{
  "model": "multi-label audio tagger",
  "dataset": "synthesized solo parts of chorales (CocoChorales)",
  "hop_length": 160,
  "input": "log_mel",
  "win_length": 400,
  "arch": "tdnn",
  "norm": "batchnorm",
  "kernel_size": 3,
  "stem": "single",
  "init": "trunc_normal_002",
  "lr": 0.0019,
  "steps": 6400,
  "warmup_steps": 120,
  "weight_decay": 0.1
}
Rows from block 6 of a small multi-label audio tagger, named by matrix and row number. Each number is 500 + 40 x the weight over its row's rms, rounded and kept within 0 to 999. All counts start at 0. Numbers have three digits each.
After each channel's rows are labels from the 100 clips, of 14848, where the channel reaches its highest value: "peak on" is the class under the peak. Only what is clearly more common there than usual is listed. The data: synthesized solo parts of chorales (CocoChorales). In brackets: how many of the 100, against the usual share in percent.
# conv: width-3 conv (model.blocks.6.conv.weight, 320x320x3, each kernel summed), inputs 160-319

conv.230:529487573536529498472495503537490506500531431494539494515521448431521461526500524545479515547491563466476488535474534517488501472500505479456556556594511461483460518508457501517514545555522484482511546496515556544563477457567451553434477531501505561532468405522510495485486438564507512483507644503552478543488573496464506472526518511492509558461562511600519511475497544449497517449483470563574472600463619450588511540473493542490443440503511405453494478510515575503530469522482525
peak on: D3 (29 vs 0.9)

conv.56:528543517502496490416483531545499580463493508545546538474492480462450398531539546461487465497497498496534486509442502519546554445474480535520488476496383477471538499435521517493491528445488481566532518519528539478555490536480487548496398514537460533513429501496473535536509460503467484501514413490446439547518451450530495482506529535524398510538445458482533526523532496509508497463452477551486559531482556453455484549450541483517496524541479460481486552488508519544471504555577415
peak on: D#3 (47 vs 0.8); F#3 (29 vs 1.3)

conv.206:512515508400507555514461568473480466523567497463470497456493523522544521402485592473500536467517547488523503445387494549480495497507461451470517519447489441507480533581463558482484464487507504461551529483523516549567496516550441466476513492479482523516523495451564523530553466438535523431473490470534460500477500487557512509456448552522535574472469549568436501519444468460472561507494539442463501445432574471493461509460420471435469460527491489565473433537480515499464574531520502
peak on: F3 (47 vs 1); D3 (28 vs 0.9)

conv.202:509460512453478472493551439391516523512537490564494468440537528527424515468526447535437590477463519450470512509435442433544517485413471456532501491457532516529514409507495552528495525521509488522530519502491505491528520492484506547507472548500519484466549484523545493459475557490508512436520446555540447492535496478495493465417523519516551527467475516485485504579442457468517538514485558484518460455523464460488562490475492456446527497531552506528494486515538552520411566526491550
peak on: F3 (55 vs 1)

conv.264:531508559564453515570500437519430453517441468460594464486532544564484502452480507449522571516555528429490490531525466508555543500545509588524524469472485429503496383595433540543453493488461492503456479504566483489518468527493455502492580494453572454557537528504527568578571493460540553503515544505577497455419497504552524475474527469505438484562506504493492478546446535465548477511506498504495521432470431449505447489482493497483485504486425449452501466532490454553436469417445491
peak on: B3 (75 vs 2.9)

conv.140:506517517517493475521507503458522517503567475570516502420483553533428521461521400561455521494523545456472517511507466524498464531345485495525492520458533548507507418520486572527479489532454489502477475438515480504525508527522521544520521559502468515453518551508527480464513516490524514502492515483549498509548578457444481485399508514505573479427534515511517505597496505481508557529504516495512479494565488455455493520468500543539536539542503536510560537500517485485427518501452507
peak on: F3 (25 vs 1)

conv.11:471555443563499478498510478516522408504523562460521478539411499482512472479508402463500533440477463475461500494472547496455479451502522440466490514504536496483482525425512498478594495563556458453496467477491502470495559483433419508509545539542455590544612568501605507446522555447557555509555532454492483549525512512510494528521478522525504556435591503476513423414486484488528528514496429480528548400488573511550440554499483431468514515473484482522558530522537471492446515528505522
peak on: C#3 (55 vs 0.6); D3 (34 vs 0.9)

conv.136:526589488502506518497550501476507460501567542447485501531502518521529461376472474476511507557500475501549417452476537464516463482480472527553587502493450494514500549433510555452505503501516528443529536550534478528576544497497456472522507519543436503558540511487501511386578486570541557458484518543564519448477478454495519503477442525568504451545578470518547562513549507470458515520465483474414470513408529471528453465456447512404488499465467489480485406459570450448442582531550520
peak on: D3 (30 vs 0.9); A#2 (25 vs 0.1)

conv.40:425530521566485482483502563530490555553526458439518444530495514434339510539459496496525600486516537486512441494541474503433466530515512497497509496506536547541466525573492442462553545498498506489491480531526533514478523450512514506448553405521450440496528506513506492540504517565495557512559505476437606517488447510474502523460492489448461501480503462439453463498459492461474493475458472500472482547527502520528482521509477436529616540457519524554473530509470435519498528468552517
peak on: C#3 (30 vs 0.6); A4 (26 vs 3.3)

conv.67:533587495509565472531488443482488526489463484455479535482553503460541486484495540474508500447498489464429464551505448530369474543485469417427503517475500464537530596434509495512488444465525559479546500513453473520491453506453492549580494554517520501489535485537484502476493453486532550460549499453510492491552528579598447475513492524466432509504521568508532520496500459540553547536486489483445591551536467461539482523460554478428464507463429523491493527516538469530423488545520526
peak on: D#5 (95 vs 3.3)

conv.132:521498463531533495460469442519464487548525503471551489518511490501500477553488524526521374539391462470546520476453492496495495504499495433508517511471508620493487351513456503469534457465507589488468450482443494528499513458533562493500546485490500517526477463497518463440467560514441518450459481507403544520507424496429497538539569486468535437567516471472541513482482535455541463530497503516461469486547424567459493477492542491503530523467544441521573503468504502385507507431466507
peak on: A#3 (69 vs 3); C#4 (26 vs 3.8)

conv.20:514517502522480497499489510540542399515457488505523490490499528519458438542535402536480552494524503456441462522467467475496594506435547459522478467438502466418554585546523441558453470516528577466467517493520447503494489493471487537532569437555568479488479536485508501496484524476518524514505531494511376475490430510558489548449503520535504491467522417494540449497477455532482539504481472502512481476509506505448584512524393499498546593526475502538397524521498573501484522456474502
peak on: E5 (68 vs 2.9)

conv.166:547511479473520551516542498541507460514529596509482442485511517478489450562538521533477494469549515518544482554496529592540519430542526496477483508429510507568475444509584515474516551510550505446517559541510487490494516545540583534462541552506514559496530500511556500472551407484537540476446473518512521522455604537487488488542525515531534425497564449499535473471545526522451467424521490523424489439564476495480538532505518509454504496489521402456539531534486547481543490524581447
peak on: A#3 (72 vs 3)

conv.134:414660585508523500486485425496498490488523564456520440471528517512566503497375479489558551468510568407519536513520503504493508422513506415475527541507445464467494485536451430556475480494542589459527537486498420451480490452519433510524531532469549461528477465527554484493530452498540503495346516533475435481446515535567490508468449454488534515559493494520491472493522475426504543495607460582497527508501499462522500487524516513475468484433432484477493457537536523502573541527504513
peak on: D3 (29 vs 0.9)

conv.269:572515543533499465516498450480524409542516465583560522539547583503492513527517549461461632502581550553490501454496573522459479483479517429481487495504493364516440640558566512474516489550544437515514531475515458477475469517474440521438443460465579501538480535519512492485519471496534484541461529470534539530461474509523477394455490508484561493470504506484540466444516510471476606497513493580489534506408502520503489515522445501497479486474452560529468383486512471515416518511572509
peak on: D3 (84 vs 0.9)

conv.250:462504490474532538477489485490428438413532405453492541476488464560502451529506454515484491545515495499485527491482532609476523527442425454495521536483506434482470520486519493484525436482456572519479406473518472474548518502514428479491508485523467505505453455492591528478517515504533486504466524568597488472504432494579372532466520497452478486559556682570464546440453554500584459477468488446411545485449432553544475498497480475459481546451479506511487471539517451462520458529568524
peak on: G#4 (28 vs 3.6)

conv.130:525436513548543495512440531475472537498560511559529419487488494555519508526458531446497496542508512481509444489550493509477478423467539488518515507537555441509484490547553484402495509499482499477556511541477535515498436515501454561519499572473518566515540463518463480629532505469423436561476513528457483544518523510429508499486544470463467504442494459546543532452477492491510490483497527561468488452457572472490467495482512556515473427504503400546431483499446488506488644537516524
peak on: E3 (37 vs 0.8); F#3 (35 vs 1.3)

conv.151:526521439521443493491556482503488509575500482535525457538547577483517505455504476511550516500514486534612468501508504521492496493498511482507554484552544513512595534572459497531483486532534506533443541584469557451460485513469469504492513459482510490448499622503504466482516555532515522512519442471507449427476533454535495521416500582494476417547489425540503564452578531435595537433438512462461483503484569505481474490521483457485431515496460537578529489469510491510475535501526471
peak on: C#5 (62 vs 3.6); silence (32 vs 12.2)

conv.80:480438517547481492458538444492515562425502556468489461487532487470512499509477534444517579537501423445469518517604427457428478468449510502557416518499485427529527537482465455546502554438458516516504556468546418563494512494469505415522521465502579455539530510474553498548554483522510440472450485543458601551521453486502528519494505418464502503552426571508526486534446480468499484432604496499465486496493510473515497428464437527490477567511462486492465469475503477523521578480508495
peak on: A3 (55 vs 2.5)

conv.2:449499461518493456461523524509520501560484504509477572463491477478537486522467462443455507514471529496507510532526439396512472495525471433534508554418573483474441520567535460452571462436444517521470445455526546505541532425482409528495455473437417581510554444518438453457461513459489415504524543492507546572551442458479491506529547549500520462416471411431523503574493546533569498473449435512488449471490487464521533497484455440536565564453519546497460476532605533476436461521537545
peak on: G3 (27 vs 1.7)

conv.108:495450435545503489486539480525477510551467489471471464501572545551530453512489492473467545498542440521572478496528455492509561476477481508548512477508456466396524583529477517496424566516450553419414486498489487578500514540489524480454567488530483458441492504552523513581490511512462488496489564535540473443495552538517473466495476518548482394486513453493506561468541519511471524432536471487507442436472519447466502516480525575510426475553452507498578581469544526476529502507525494
peak on: F5 (41 vs 2.9)

conv.53:450516486483527512469484517513445522478497511458505473572531493490425520505548591492545501486474520493508502479436436512531378490438473571431481520521548495484462477541417476403503506466501549496591537472504429452549490499542408486535503484548552470485502520594591596556593509491488425515509517509516527453519506536386506459471457497441517526566483519444491437510412500518438498516560507516519471468507562520510525493461551507525459526477537507575440470438529489373514529445517520
peak on: A#4 (72 vs 4.4)

conv.195:485486556491514452514491424482512540465525475488516490477501505429505497562454543470509555511469461522544517511461528494364459488495523575607542494529577418515453461534500481451511500535467503505518540478535484453430465515496482414484441482514477468473495430503552510534524518477459445538430552472541547465528496515507486471473470507501583484492479500491494489440505396486457536539531547495463498456567501502492476455503476480480512478478451472528504509555520540363526572495513479
peak on: A#4 (36 vs 4.4); G5 (34 vs 2.4)

conv.137:556518528509481511539465498489433548542511519496506510491508510472512450485520512418526472517578534459409440418553503502488494525486485566525495478511514540506486546579588505471503510434449498532464484558541556485591509531447476436524438474467493544532523482514493498474507446535524472504549450449546460493471559510516539464554504534525463462502509431565486537555609517538483574470557469431467501511506558469509459462444563550492467501462522505455441614508454497500497505497499394
peak on: F3 (36 vs 1)

conv.45:493471481465518447533483491473459503493534528503524514502538566498471505559498462519554461483514466472506464474437547478502542456542493428548465487456574499463478555533585417507457500541449510498468504545455503477483427482452438485515487506417509470534572410509488508484517543500448489526471553555520445506405529548486498554476524514447538545585419482470407540444646516500516503511534525483493534507475524522418459554504519522488509506468534472547500435463494466489510513487513534
peak on: C#5 (51 vs 3.6); F4 (34 vs 3.3)

conv.175:570559469516555426568548481506572448524497530500493482482546523455515523463489543497498545471510528558462525466477492543490469487494455507441503504578505554541464479531491485462507500531566480483532535535451520620534572445424524436541480455589494485501507468504528512478530536493459658429514507465450544539493526477556533513493466528487513515480523472519509476499422474455501532515461413513512472491548468555469509499492509526461456410496451511446487467439537358567484542486487521
peak on: D3 (64 vs 0.9); F5 (25 vs 2.9)

conv.121:509557549459542533550540462491506514491533446445484571428543526447483529450476555491413538531516514465524511535535463469472509449519506497471583541535470505553464595524514499494476455540501554521525505512535483481530506491563546584550478590543493422495384433496455504515544512509455527532478517487518477458532559562519489490485507417468462525535448442505611481537544482492584488556486474506444498549522541466537487517482556464415472512503424516491481531550519469431549525534467479
peak on: D#5 (58 vs 3.3)

conv.165:557494575491411548500546523491539452533572488509553447506538516421493457538451538491513538536543460523514469507533503509450589503483501437494549419503422490357451460520510455478431469569466491472519501574417395441511529465501501402539489488488556511504600528484439599478483506580499509583510533481461548557509490495568464444508538478448497502569504534534532536513510453482552470482474503512483463481545572487466491497568496560522557523519469550509561505619436503520499516526405508
peak on: G#4 (71 vs 3.6)

conv.176:544441499468558600507467536553466519496503542472443503513472545543504491603496508493501496495505496487423470476435463517509551416518572530507534488493450435509380498544525515489506489451489493534555520492494507537536581507495522570534515496497545529445587461498450556491513576509460513445485509534471528518458506545432458537521423512504411436572482473471513496545543498499515533509479557444454496486448485519511488479480505513487502482489606434494453531476503492485442436518496487
peak on: A3 (85 vs 2.5)

conv.34:501534488522552559439465527441494542532518526519557542466459556475530472453457531469480432542395465478537426490460469474462464525504462481454493472498547598529513422474503461451514511502469472470478483525538465465514496476513542450497520528521459502462511490496515495471444601552527472510466516530454520491467543459547490447525567511468496543566489537492533518450409526488508447536444515511509556475476438518523541499471551470455486483457518461537499419508521552509587465504425607
peak on: A#3 (95 vs 3)

conv.224:487458501576617534499525534497525540499558505445379495453505514517498463535539497624489524579420482456527513559494492491455517533576497498477509511522480551508479393498512523504537504437468495513498501480498534447527619451572498458471443545528409476498529538482483518539507514528492538473508529420432560491506413519450474525431482465486550479530542568484519446485453508497485517480528521509540483478524463518560500458502495539523501453527472465574558522528540512509491558492498457
peak on: C#4 (68 vs 3.8)

conv.241:466503570498520535537553499465502526479488626441484501585454493475471420494525502482489513489522477553512567472503517560466519499493473446450450532471485475475518485501519510464559455532544458497490496469451526493509495525425544492403420516522510374577525501517476467485517450520530510466481501526552465510532493516480462545526489472535511519488585391526473457581503517523468479508519478498472449584569462489483466482469435462499437509504453395503556518567439436475517511533516525
peak on: G#4 (38 vs 3.6)

conv.157:460432472448454535514464530461471459428542534450508485507523528537464435515481536414529559508480470562533588552400516502460463509522511565438441464554519440488481471562524482503509536532499535475579536468484496515509492511514471507468482520561639501461512506458554481511483470527466449477547509456546451505515528531478513553457481562488418508532428482510449525502510474461499551530475486511469521519539538473486468506440508477555500467528438488532512535489504449471470514448546530
peak on: B3 (83 vs 2.9)

conv.237:486469500488490555496590469540498399550524509464498482507484461534532447455462526501486550475447589479421444522450503509490519515526487532536484478518482466507446463461520513446504448473479531480457508473512442568458483498485481491457476536511509534527487525501495515480472472534506532365485544521527558488459480509441477541389427536479557481494467528542469444497498448461487517502477501491525482540500466545512531482482490457522469481504452507523527487436520440453491459511476525
peak on: F3 (98 vs 1)

conv.303:572505529501511467463495473472463437472513488438511494441526527501505480358471578471499480471532474518511500604478493552486564510501536562545502476501462480548540492486489498475505411498522503478572514516569526493493498508438528537475457512536519418476477482586520550424566472495485528451454528519514555503463534511526448430536466491494460475521428476522514511528513495461513453477446485408425474469539482510487551504501559573479462478568501420531484510489523430493519498521526538
peak on: G3 (100 vs 1.7)

conv.253:520350515509504510496558533538501573521451451518516526474492500511472542591494522551419463552478504516521483548561491527521534526499500512508490449495505509452552477537538484494500509467469475479474490505475488446460522517538517537488465523475505538481505477496471487568368489482517390439496464493517527434546480496475536492495550467501450494545518488494495532478522494514515437468553509558525497501544482463532529541548526506526530507544568508492465593534546529522535372547488455
peak on: F3 (36 vs 1)

conv.74:533433553502515450494535449525474545547426531536459524507551479466547507452492552508531492526476565540628414480527457504463467517471503472548482464530496526509459581485467485509460477474471558513468493540496493446464441477402505521503529484473478468481559438657534622512595507546510485546495471517518542495551428500445483445503510524451456443540509460559511475563546560455534495465539499526539481499530436486471519549481522459513484466504483485482485508454496497477538510490549509
peak on: F#4 (77 vs 3.2)

conv.4:443404519511437472475503510486556548481443543483492467497462479517572491540489436529488473485411498469514489533547507524499548503521476455513440475546521519492564501486456484505509521577491566483550503414492443504472526469557492534465512552535487518500522506480541468400422518471517424512437502498506471419588463477422470606543487463525496523545578519438522501490447470487457483506471498481549552472556499498488509477557506430466497521474531520461569584542541544453508458511470479
peak on: C#3 (33 vs 0.6)

conv.105:448480569471494500428528444532534483389450530510522431514530468419483474546480498505488509442466523481576516469496490494438445445504502507544595487484492461481468587515480584513502461476474545479444483542539513549454445494484513480416533469429539521491517501475515531466522426473521488542443514566492412527531429512473450508476487509461429549520536478440517485542558566455450482478476558492514537501547481450522466502502494472481530425458523475515553532559531494426500549525506490
peak on: C#5 (49 vs 3.6); C5 (30 vs 3.6)

conv.146:541481434469476488492464549570569473534490397470465449523514479563507508491518547447482475517440428636600480515430479525477583490540445527441468488496482467507492571522541518575487483533520523520426411501484513512483534520482521515546476512553465541503484452500582529489500560483467488548467432547543526505515496520498495505546582506479491535470513492598450479455519505499573475460526499465426502468451475506511477580526507494466519447420536467478494513539445504509411460541529537
peak on: F5 (76 vs 2.9)

conv.217:506446478609522571497498530536483543473517496469481466499501600437467461498514574524508466483542443498550500531519499499507565503513527509426533528486475520428395500499449522463473515502468536489515487526502523504575467553485511420518506494519528451500541440484504475509462457504490480518515477478478465523461517500366471548494516429452480491561515505446454600492566481482532437511444579463473487487501436548485554516489424492537521529504468454545491475450504499467506508486453485
peak on: C#5 (71 vs 3.6)

conv.171:440530475497503528511558548445560469528495570473500492484483519469495504444504553549541560539531468462494536499395438524513455543425421500525492521481475421479458497539509495535490491537548533517513491508486483566516482439500453443546420447509546472570521495513542494526480503544510509536539586484492498524459504532481540537530513427482571516480529522457560531505368511541514552486597428543602572496432546426506520522493465516475470524504477542533518410429491469482434517559556570
peak on: C#4 (58 vs 3.8); G#3 (30 vs 2.4)

conv.318:495648517500516487553473488566480448541496514456498530533554477477517483535505492462525524467581481487546503434411537507429463546546460480510511511511486497525425520519498514534514517451536473541543469455504535516510471488495515482491518496523514515480472502544527503430506478518400638548519521449452513625518515548523519526534461530481448499522556544462481439526513511470479553468448517530556514508431520548525471512440459484473490520444438490512468444483511492474475420536479467
peak on: D3 (86 vs 0.9)

conv.21:478428477507562543542474503493546566478469518431418423491484470533536532535492512627473488483453454559560564512565488516500529479435549443520526560431524452514536466572494526484504463537520503483590448501473474519487465492556450515443509452497483501463476541433500463621497481496531417540465547533459514426500471474495548504434508471477521547480490491507450518419525467487473496472591529518541439464474527463498511455539512453448516587551520439573515448507549548502571530486527545
peak on: C#4 (36 vs 3.8); C#3 (31 vs 0.6)

conv.223:510410460550468478505494499589558513481497530552475513506509475521560514547475472482487527422524497492467473494496503527519522465517573470489482527507513440492481519505463520478524484538447520533515558488517502611468439464502487540532507447502460497503500497508487531480542437535457485465542497529464515474476485475521502505502472522509500529512516497477498480459504554492509522450527532422499508437472456498524453534501460486537523512451504473508407458429603535482524560445456509
peak on: A3 (99 vs 2.5)

conv.87:529483513471447523487482476511461406487584460448516530517447530494554509506504410494443487479524529515521522430420515469515542529554490546539492439510492501498539553543534515498479471482481498489492384535502555515472512541533518482489459483479446489516522490503481502488471509509524487525547415579512512527550465563462513513507491505509537578544463457472501511533558487491490453527425568596484529526471495557538539500434541562460504515447507446444542468460468483531476466413389477
peak on: E3 (51 vs 0.8); B3 (41 vs 2.9)

conv.247:464389503507511514477521507554514471498526459554445416448502449483492578475479537486544569514495529484532456480465464499483536511489528535520501475450527514480500472486533449508465413500417455497445536556488491546516538483499562517530493502517455436429486542508490528490567562418596507504500490528499470493493482502482485519543546525476561514499466486522482477488517486512512493493427519447501495481505422469503535565524477509453457534484504452513519467518479551489495585522507543
peak on: A3 (35 vs 2.5); silence (34 vs 12.2)

conv.94:491453530479503480474531472417463460573542441491449512511492499502497565569544490585482545520516503544531477466426514499523462541504445552486447469461526584487528447545499525532511558516524397480466492540426494481488494526432513474490567489520492491528542499496519517471506497507524485451494572441575497470449562501502495587476442519495500503574518521481538507418519574445509509519459539525477430508521446474512444501546546526502521477523579535625569502553524555468509471449499485
peak on: C#3 (64 vs 0.6)

conv.181:472468578494479525527515481522479434553544494485498540507499474480521476514472515439525432515514465459439445527465449515475566472551445451591566472506468500530403533466500575533488486416500509495513526546465451516482452527412482535439535464361547461473466489491523504477454477503529507493471558496451512474547390585534459562464502510505463499511395526506481458512512504445475495457509545483477491491572454491523510433499498497548513464477442482545553498558452520464521478493528485
peak on: G#4 (40 vs 3.6); D#4 (29 vs 4)

conv.48:501517515546507495494523483461464488502463536481467534507540542421524512460434539560500495481428530435501511547469472467513486484477452350561518478517515536548506522494450480508512459443465516483515512550448527422513482483536529541561496537511471508512541452593458601524517439535449505446487482491498512466579493562487461492479467493490463415569495510467579510501437486502503466493511522499551487509482481511485453523552494470516482539504476480479562463480506475454514466427458501
peak on: D#5 (51 vs 3.3); F#5 (34 vs 2.7)

conv.220:519473628456498545503503430481434471509521521448488540493552504550476628501490489508459508574487512466531517542543507541575480489469531556497548498494465515489531507495507465570448542429501505574500492543487462530536535485499460489472510478448553497428481506511498498475489552444471508554494542498488463429539437516529574432473540500475475485560493494445538529549442545480526507507510481503472493497488514517476521431506459527383486572546479482502497514662500530451401531557484524
peak on: G#4 (37 vs 3.6)

conv.57:557499491524455429512464525511494547429583503583511445517522562469561534437476476472499519479510511548540525512482535486492461430483537525445401465530537459513453554529488443456419461568493544505519523495451560448517459496510453504532393463530504468525517513455471508476487518435458470536441526520516437414442509476522449459486469554476537592493466521463543480478582543458506405457514466506483490486481472465525534552535430424480459531468528449524494453443503522505517520580516479
peak on: C#5 (82 vs 3.6)

conv.257:571446478489485513462433473474501468461454527456558462503576559507471474520511580460480528446560466505507525500541467476501549480473454506551469524516524456509453425503532524519489523534448496482569507458609496482540485502532516396481478485533712493495526497469552481491507497512522494489523478493543492533482503514521542530455459529500478505529406493480438564516504496554470466494469453491457523533415484514528519492520452470530503511495471547490538429499431436555507520434513546
peak on: B3 (67 vs 2.9)

conv.178:489535468427533420472526489499518527458518536460435512469444493512521487513505501466469483522444518487421527496419483500501388434532548440570504527532533517522468533596489455496491488422538467509496462505478527496510503525531499499519496491528417509454502539452472449622454498514538405408516477506517473507514471493545512563495433543515489485593479507479507544586477498489498525488493487454448487506591536495467524496577439485533486561579492485468506589423510520553545463552454495
peak on: D#3 (36 vs 0.8)

conv.126:512512504476585546485424497496521482439550492513547437532507506548509487535496562467546502552490437537547510542421426524515469536511434462526452551480506514462544487486504534525506539521482563456548437417522477548548512513482442468469519499540567433506545483501512513543591525512383467508431539575519503454442540523486514489461514554438495529517437484503506477488528459520494478524532550446510473461447490497495454477448528495510497509488513517519527471494501452450558628370522528
peak on: E3 (61 vs 0.8)

conv.127:538560558487520469562520486518467502517457441465545515478572443436484504502467614461458531490528522581531514530484530467497424571520513509519540464533517456532507550532471457502462497524583570470555476511500535525406371514461528547493419515563506508547550437478510517543467447515500481515484473493545481434512564518557531537493488510462499559519505511470423451549502497477528554530489563491523459488555558483506577467541504494452504527537471525469448464520542499488496491555561466
peak on: A#4 (67 vs 4.4)

conv.72:524493562506450501562499510470512551501529440494522515409503560471506471514410499503492529494532479485563468453431468471452496447460475480480485485438447461489488577606480459545498448500491581462498508477486507495449440527506511501543486501457505468496476461478538428486479426516395497520452555548490469466525467497473447442475560516487494578537487510459512491453515506472463450509504502534477502562544449430485565499550444502540477528499515505567469463580542494528480475493546484
peak on: C#5 (71 vs 3.6)

conv.115:448518489555543477539482446438491506506471525477518467488487501466465534496538416523459420533509469511524449497599515468531535487481459462491576490511521528420521503577556505534465426420496525466519454517511470538463456533505500477494537420499453458453548440516494515462468475518500431448520478557474501442553508510414555597604451483493480492557444498539470475503492456526527480506523531462502423480465508527483526491445579514499520561435489482466437496528524555508483459512446523
peak on: D#3 (46 vs 0.8); A#3 (44 vs 3)

conv.100:563529560445550513556524536512484509526488504473495499511538516504513501555521487549415444501494532491521470508558536473503535514504516501488530472491460509505507497557472516502520529449604477500561483477465524430464498497533531468495469523498535500502450510546467511576366473564512522486519504450514567528550540497549530471522497517508402433535523477497440524524526520518527548452523509555533463541515547521551535506495523471541517463547492503474472494489503470525519298593500498
peak on: D3 (68 vs 0.9); G3 (27 vs 1.7)

conv.273:525464451512512464488478475502526515519529509496532495539486456554575504547443494592466528470477453458479513537486488496517483473447529475552534485533519462528540514454507510486510424545544541450567533535492495572432464472575498548540561501505452448448502510518489542539526503481494527506482550553444537570571416531456460610467478468494558524500467535487487493448420485501514480524364497553504492475504513502508496501516480470456485510486416490522547438451552433561518527483489533
peak on: C#4 (63 vs 3.8); C#3 (27 vs 0.6)

conv.114:574499408461538483553499558511520514459505525524470488529534515464476467412509484498463491422531554528565422526490520525456499548523534567474496472467490542497491530468436433486485496493454471544529549497532565365523418499505502522490494536562480546535465431572611549491549519505527478527473488501543509505554489500385431464494495492477535534504461453492503497548481499506524471564523494530465520493503471419497539492464415486535532499528465457553442460409514496437537457520497496
peak on: F#4 (67 vs 3.2); G4 (30 vs 2.7)

conv.309:520559602515512483482488462510476440519478562491526481434500477482489522518428554471521534495523544514486508532543514446511536449512512481460557485481525440526502496510457475419512481506541577532560553483451479446470545417545508539504440509546489487453455522533552491455522519503514502515437499483531545454483457583514468491438500528480532522519464435556420453490508477439560524482502527454494463576504502557493542513515483499477473427459462469506516429541511508507532498531484477
peak on: G#4 (30 vs 3.6)

conv.208:455485527531513472454504462520573477407461532493543463481511515478516493487469529507473566470491513463530490488537502514477458520490514438524433514491472503450532582446469463493482564537542566435451481433511490511466567506427479513470579517554501472456436509457511405544427497455521465513480457542519549457492463515499470460491553529471515503576514518458563433430468511433452497470511497497510455525506445519542542457493471547545450589540477464497526509435481513456548520441459530
peak on: E5 (61 vs 2.9); C#5 (32 vs 3.6)

conv.61:510568503505528464497465484476493535582499490520469483503520537483531513492536509498469397478411472466555428497479490498519461547461454453539434475491507739554566362457497506508510536479500551512489495482468511508549520490492528494570504540531503561493544497495527476451478519467475518499491452515468427531557587530521513571571527512504481525555513482532478474540434505525503506515483512464518546521530500511554540479503556478524570551437542508408522513523502493501583499455437559
peak on: A#3 (100 vs 3)

conv.317:435549516481478447521549474489574552503530511462402505495414473476538513444515543497509532571460535470515433505470517481486483449499470491525544479489515485499480560423461395593511514540531544536607502538466503489456453501494432524490491506570431526575569487449527495546476461516519417516516551581517550412488473502534531557519494484476486541525565530467508522440433521475475500475623497419449501468475556509534551507497477504425541529549510523438481526511546492446526538507512566
peak on: C#3 (33 vs 0.6)

conv.113:443535480523498516497498489468600501436505552486477521540467569512492466493531448492564487482515525489492530483541436425520493448529535503517506487439506566531487475472488534528585479494463562536449418544547475485507551519467547461556490519571483503467521510450488563457500399430477495475463467509450476477539505481516484475523548502540507413548481410453541509498530496523509484513502523507525487437524408553593532517523483470436541547459486522496499507554508435534502454517571503
peak on: C#5 (40 vs 3.6)

conv.24:550433530554489470500454460567534577516425506516471470520527559495492477468493516486449516431526506467473572509505495553477467506480515527374526473511519430511479516513477531496511460374518505530521489512485505525572478508459486467543527509497556445475513481539549464640485497496448470444482510501510482479554435518536455529459453476521477514497428487427381550505556486519484480541466476567501478529494538461467485525476484483533474513532437536517397495496478530581429535498506472
peak on: D#3 (99 vs 0.8)

conv.187:482472517519539564561509479503536480519493470514539517527536499417463498467487502505507525491498506447495507492489511488414505487488453525454484519470529526520543515473462389521511548574520484534530491501498510428550555461478570501505552632535527494529423536461517459464478551536569498590475524429462520450542561573596520548469475507490461466547496500433550486518504468446578531556493518453513486466552487518527475502465575540441477562461466523530436475559530543480434493530434491
peak on: D#5 (77 vs 3.3)

conv.3:510491526488497546448464509525550533534515444522476455408490558514506533527516449519564554496503529497494512428534468491499500470533486546518483589510504507572422521517429502519391542482525494486536527494518510478488536497467517494479526469515478597450524579546499567529487448474410443522479505514485572453504438476544524531479509525488453570503398543457503523517496514486438569553522549493559642444433465505455483551504514486539533479518447541551470556482484464571558512525473540
peak on: F#4 (55 vs 3.2)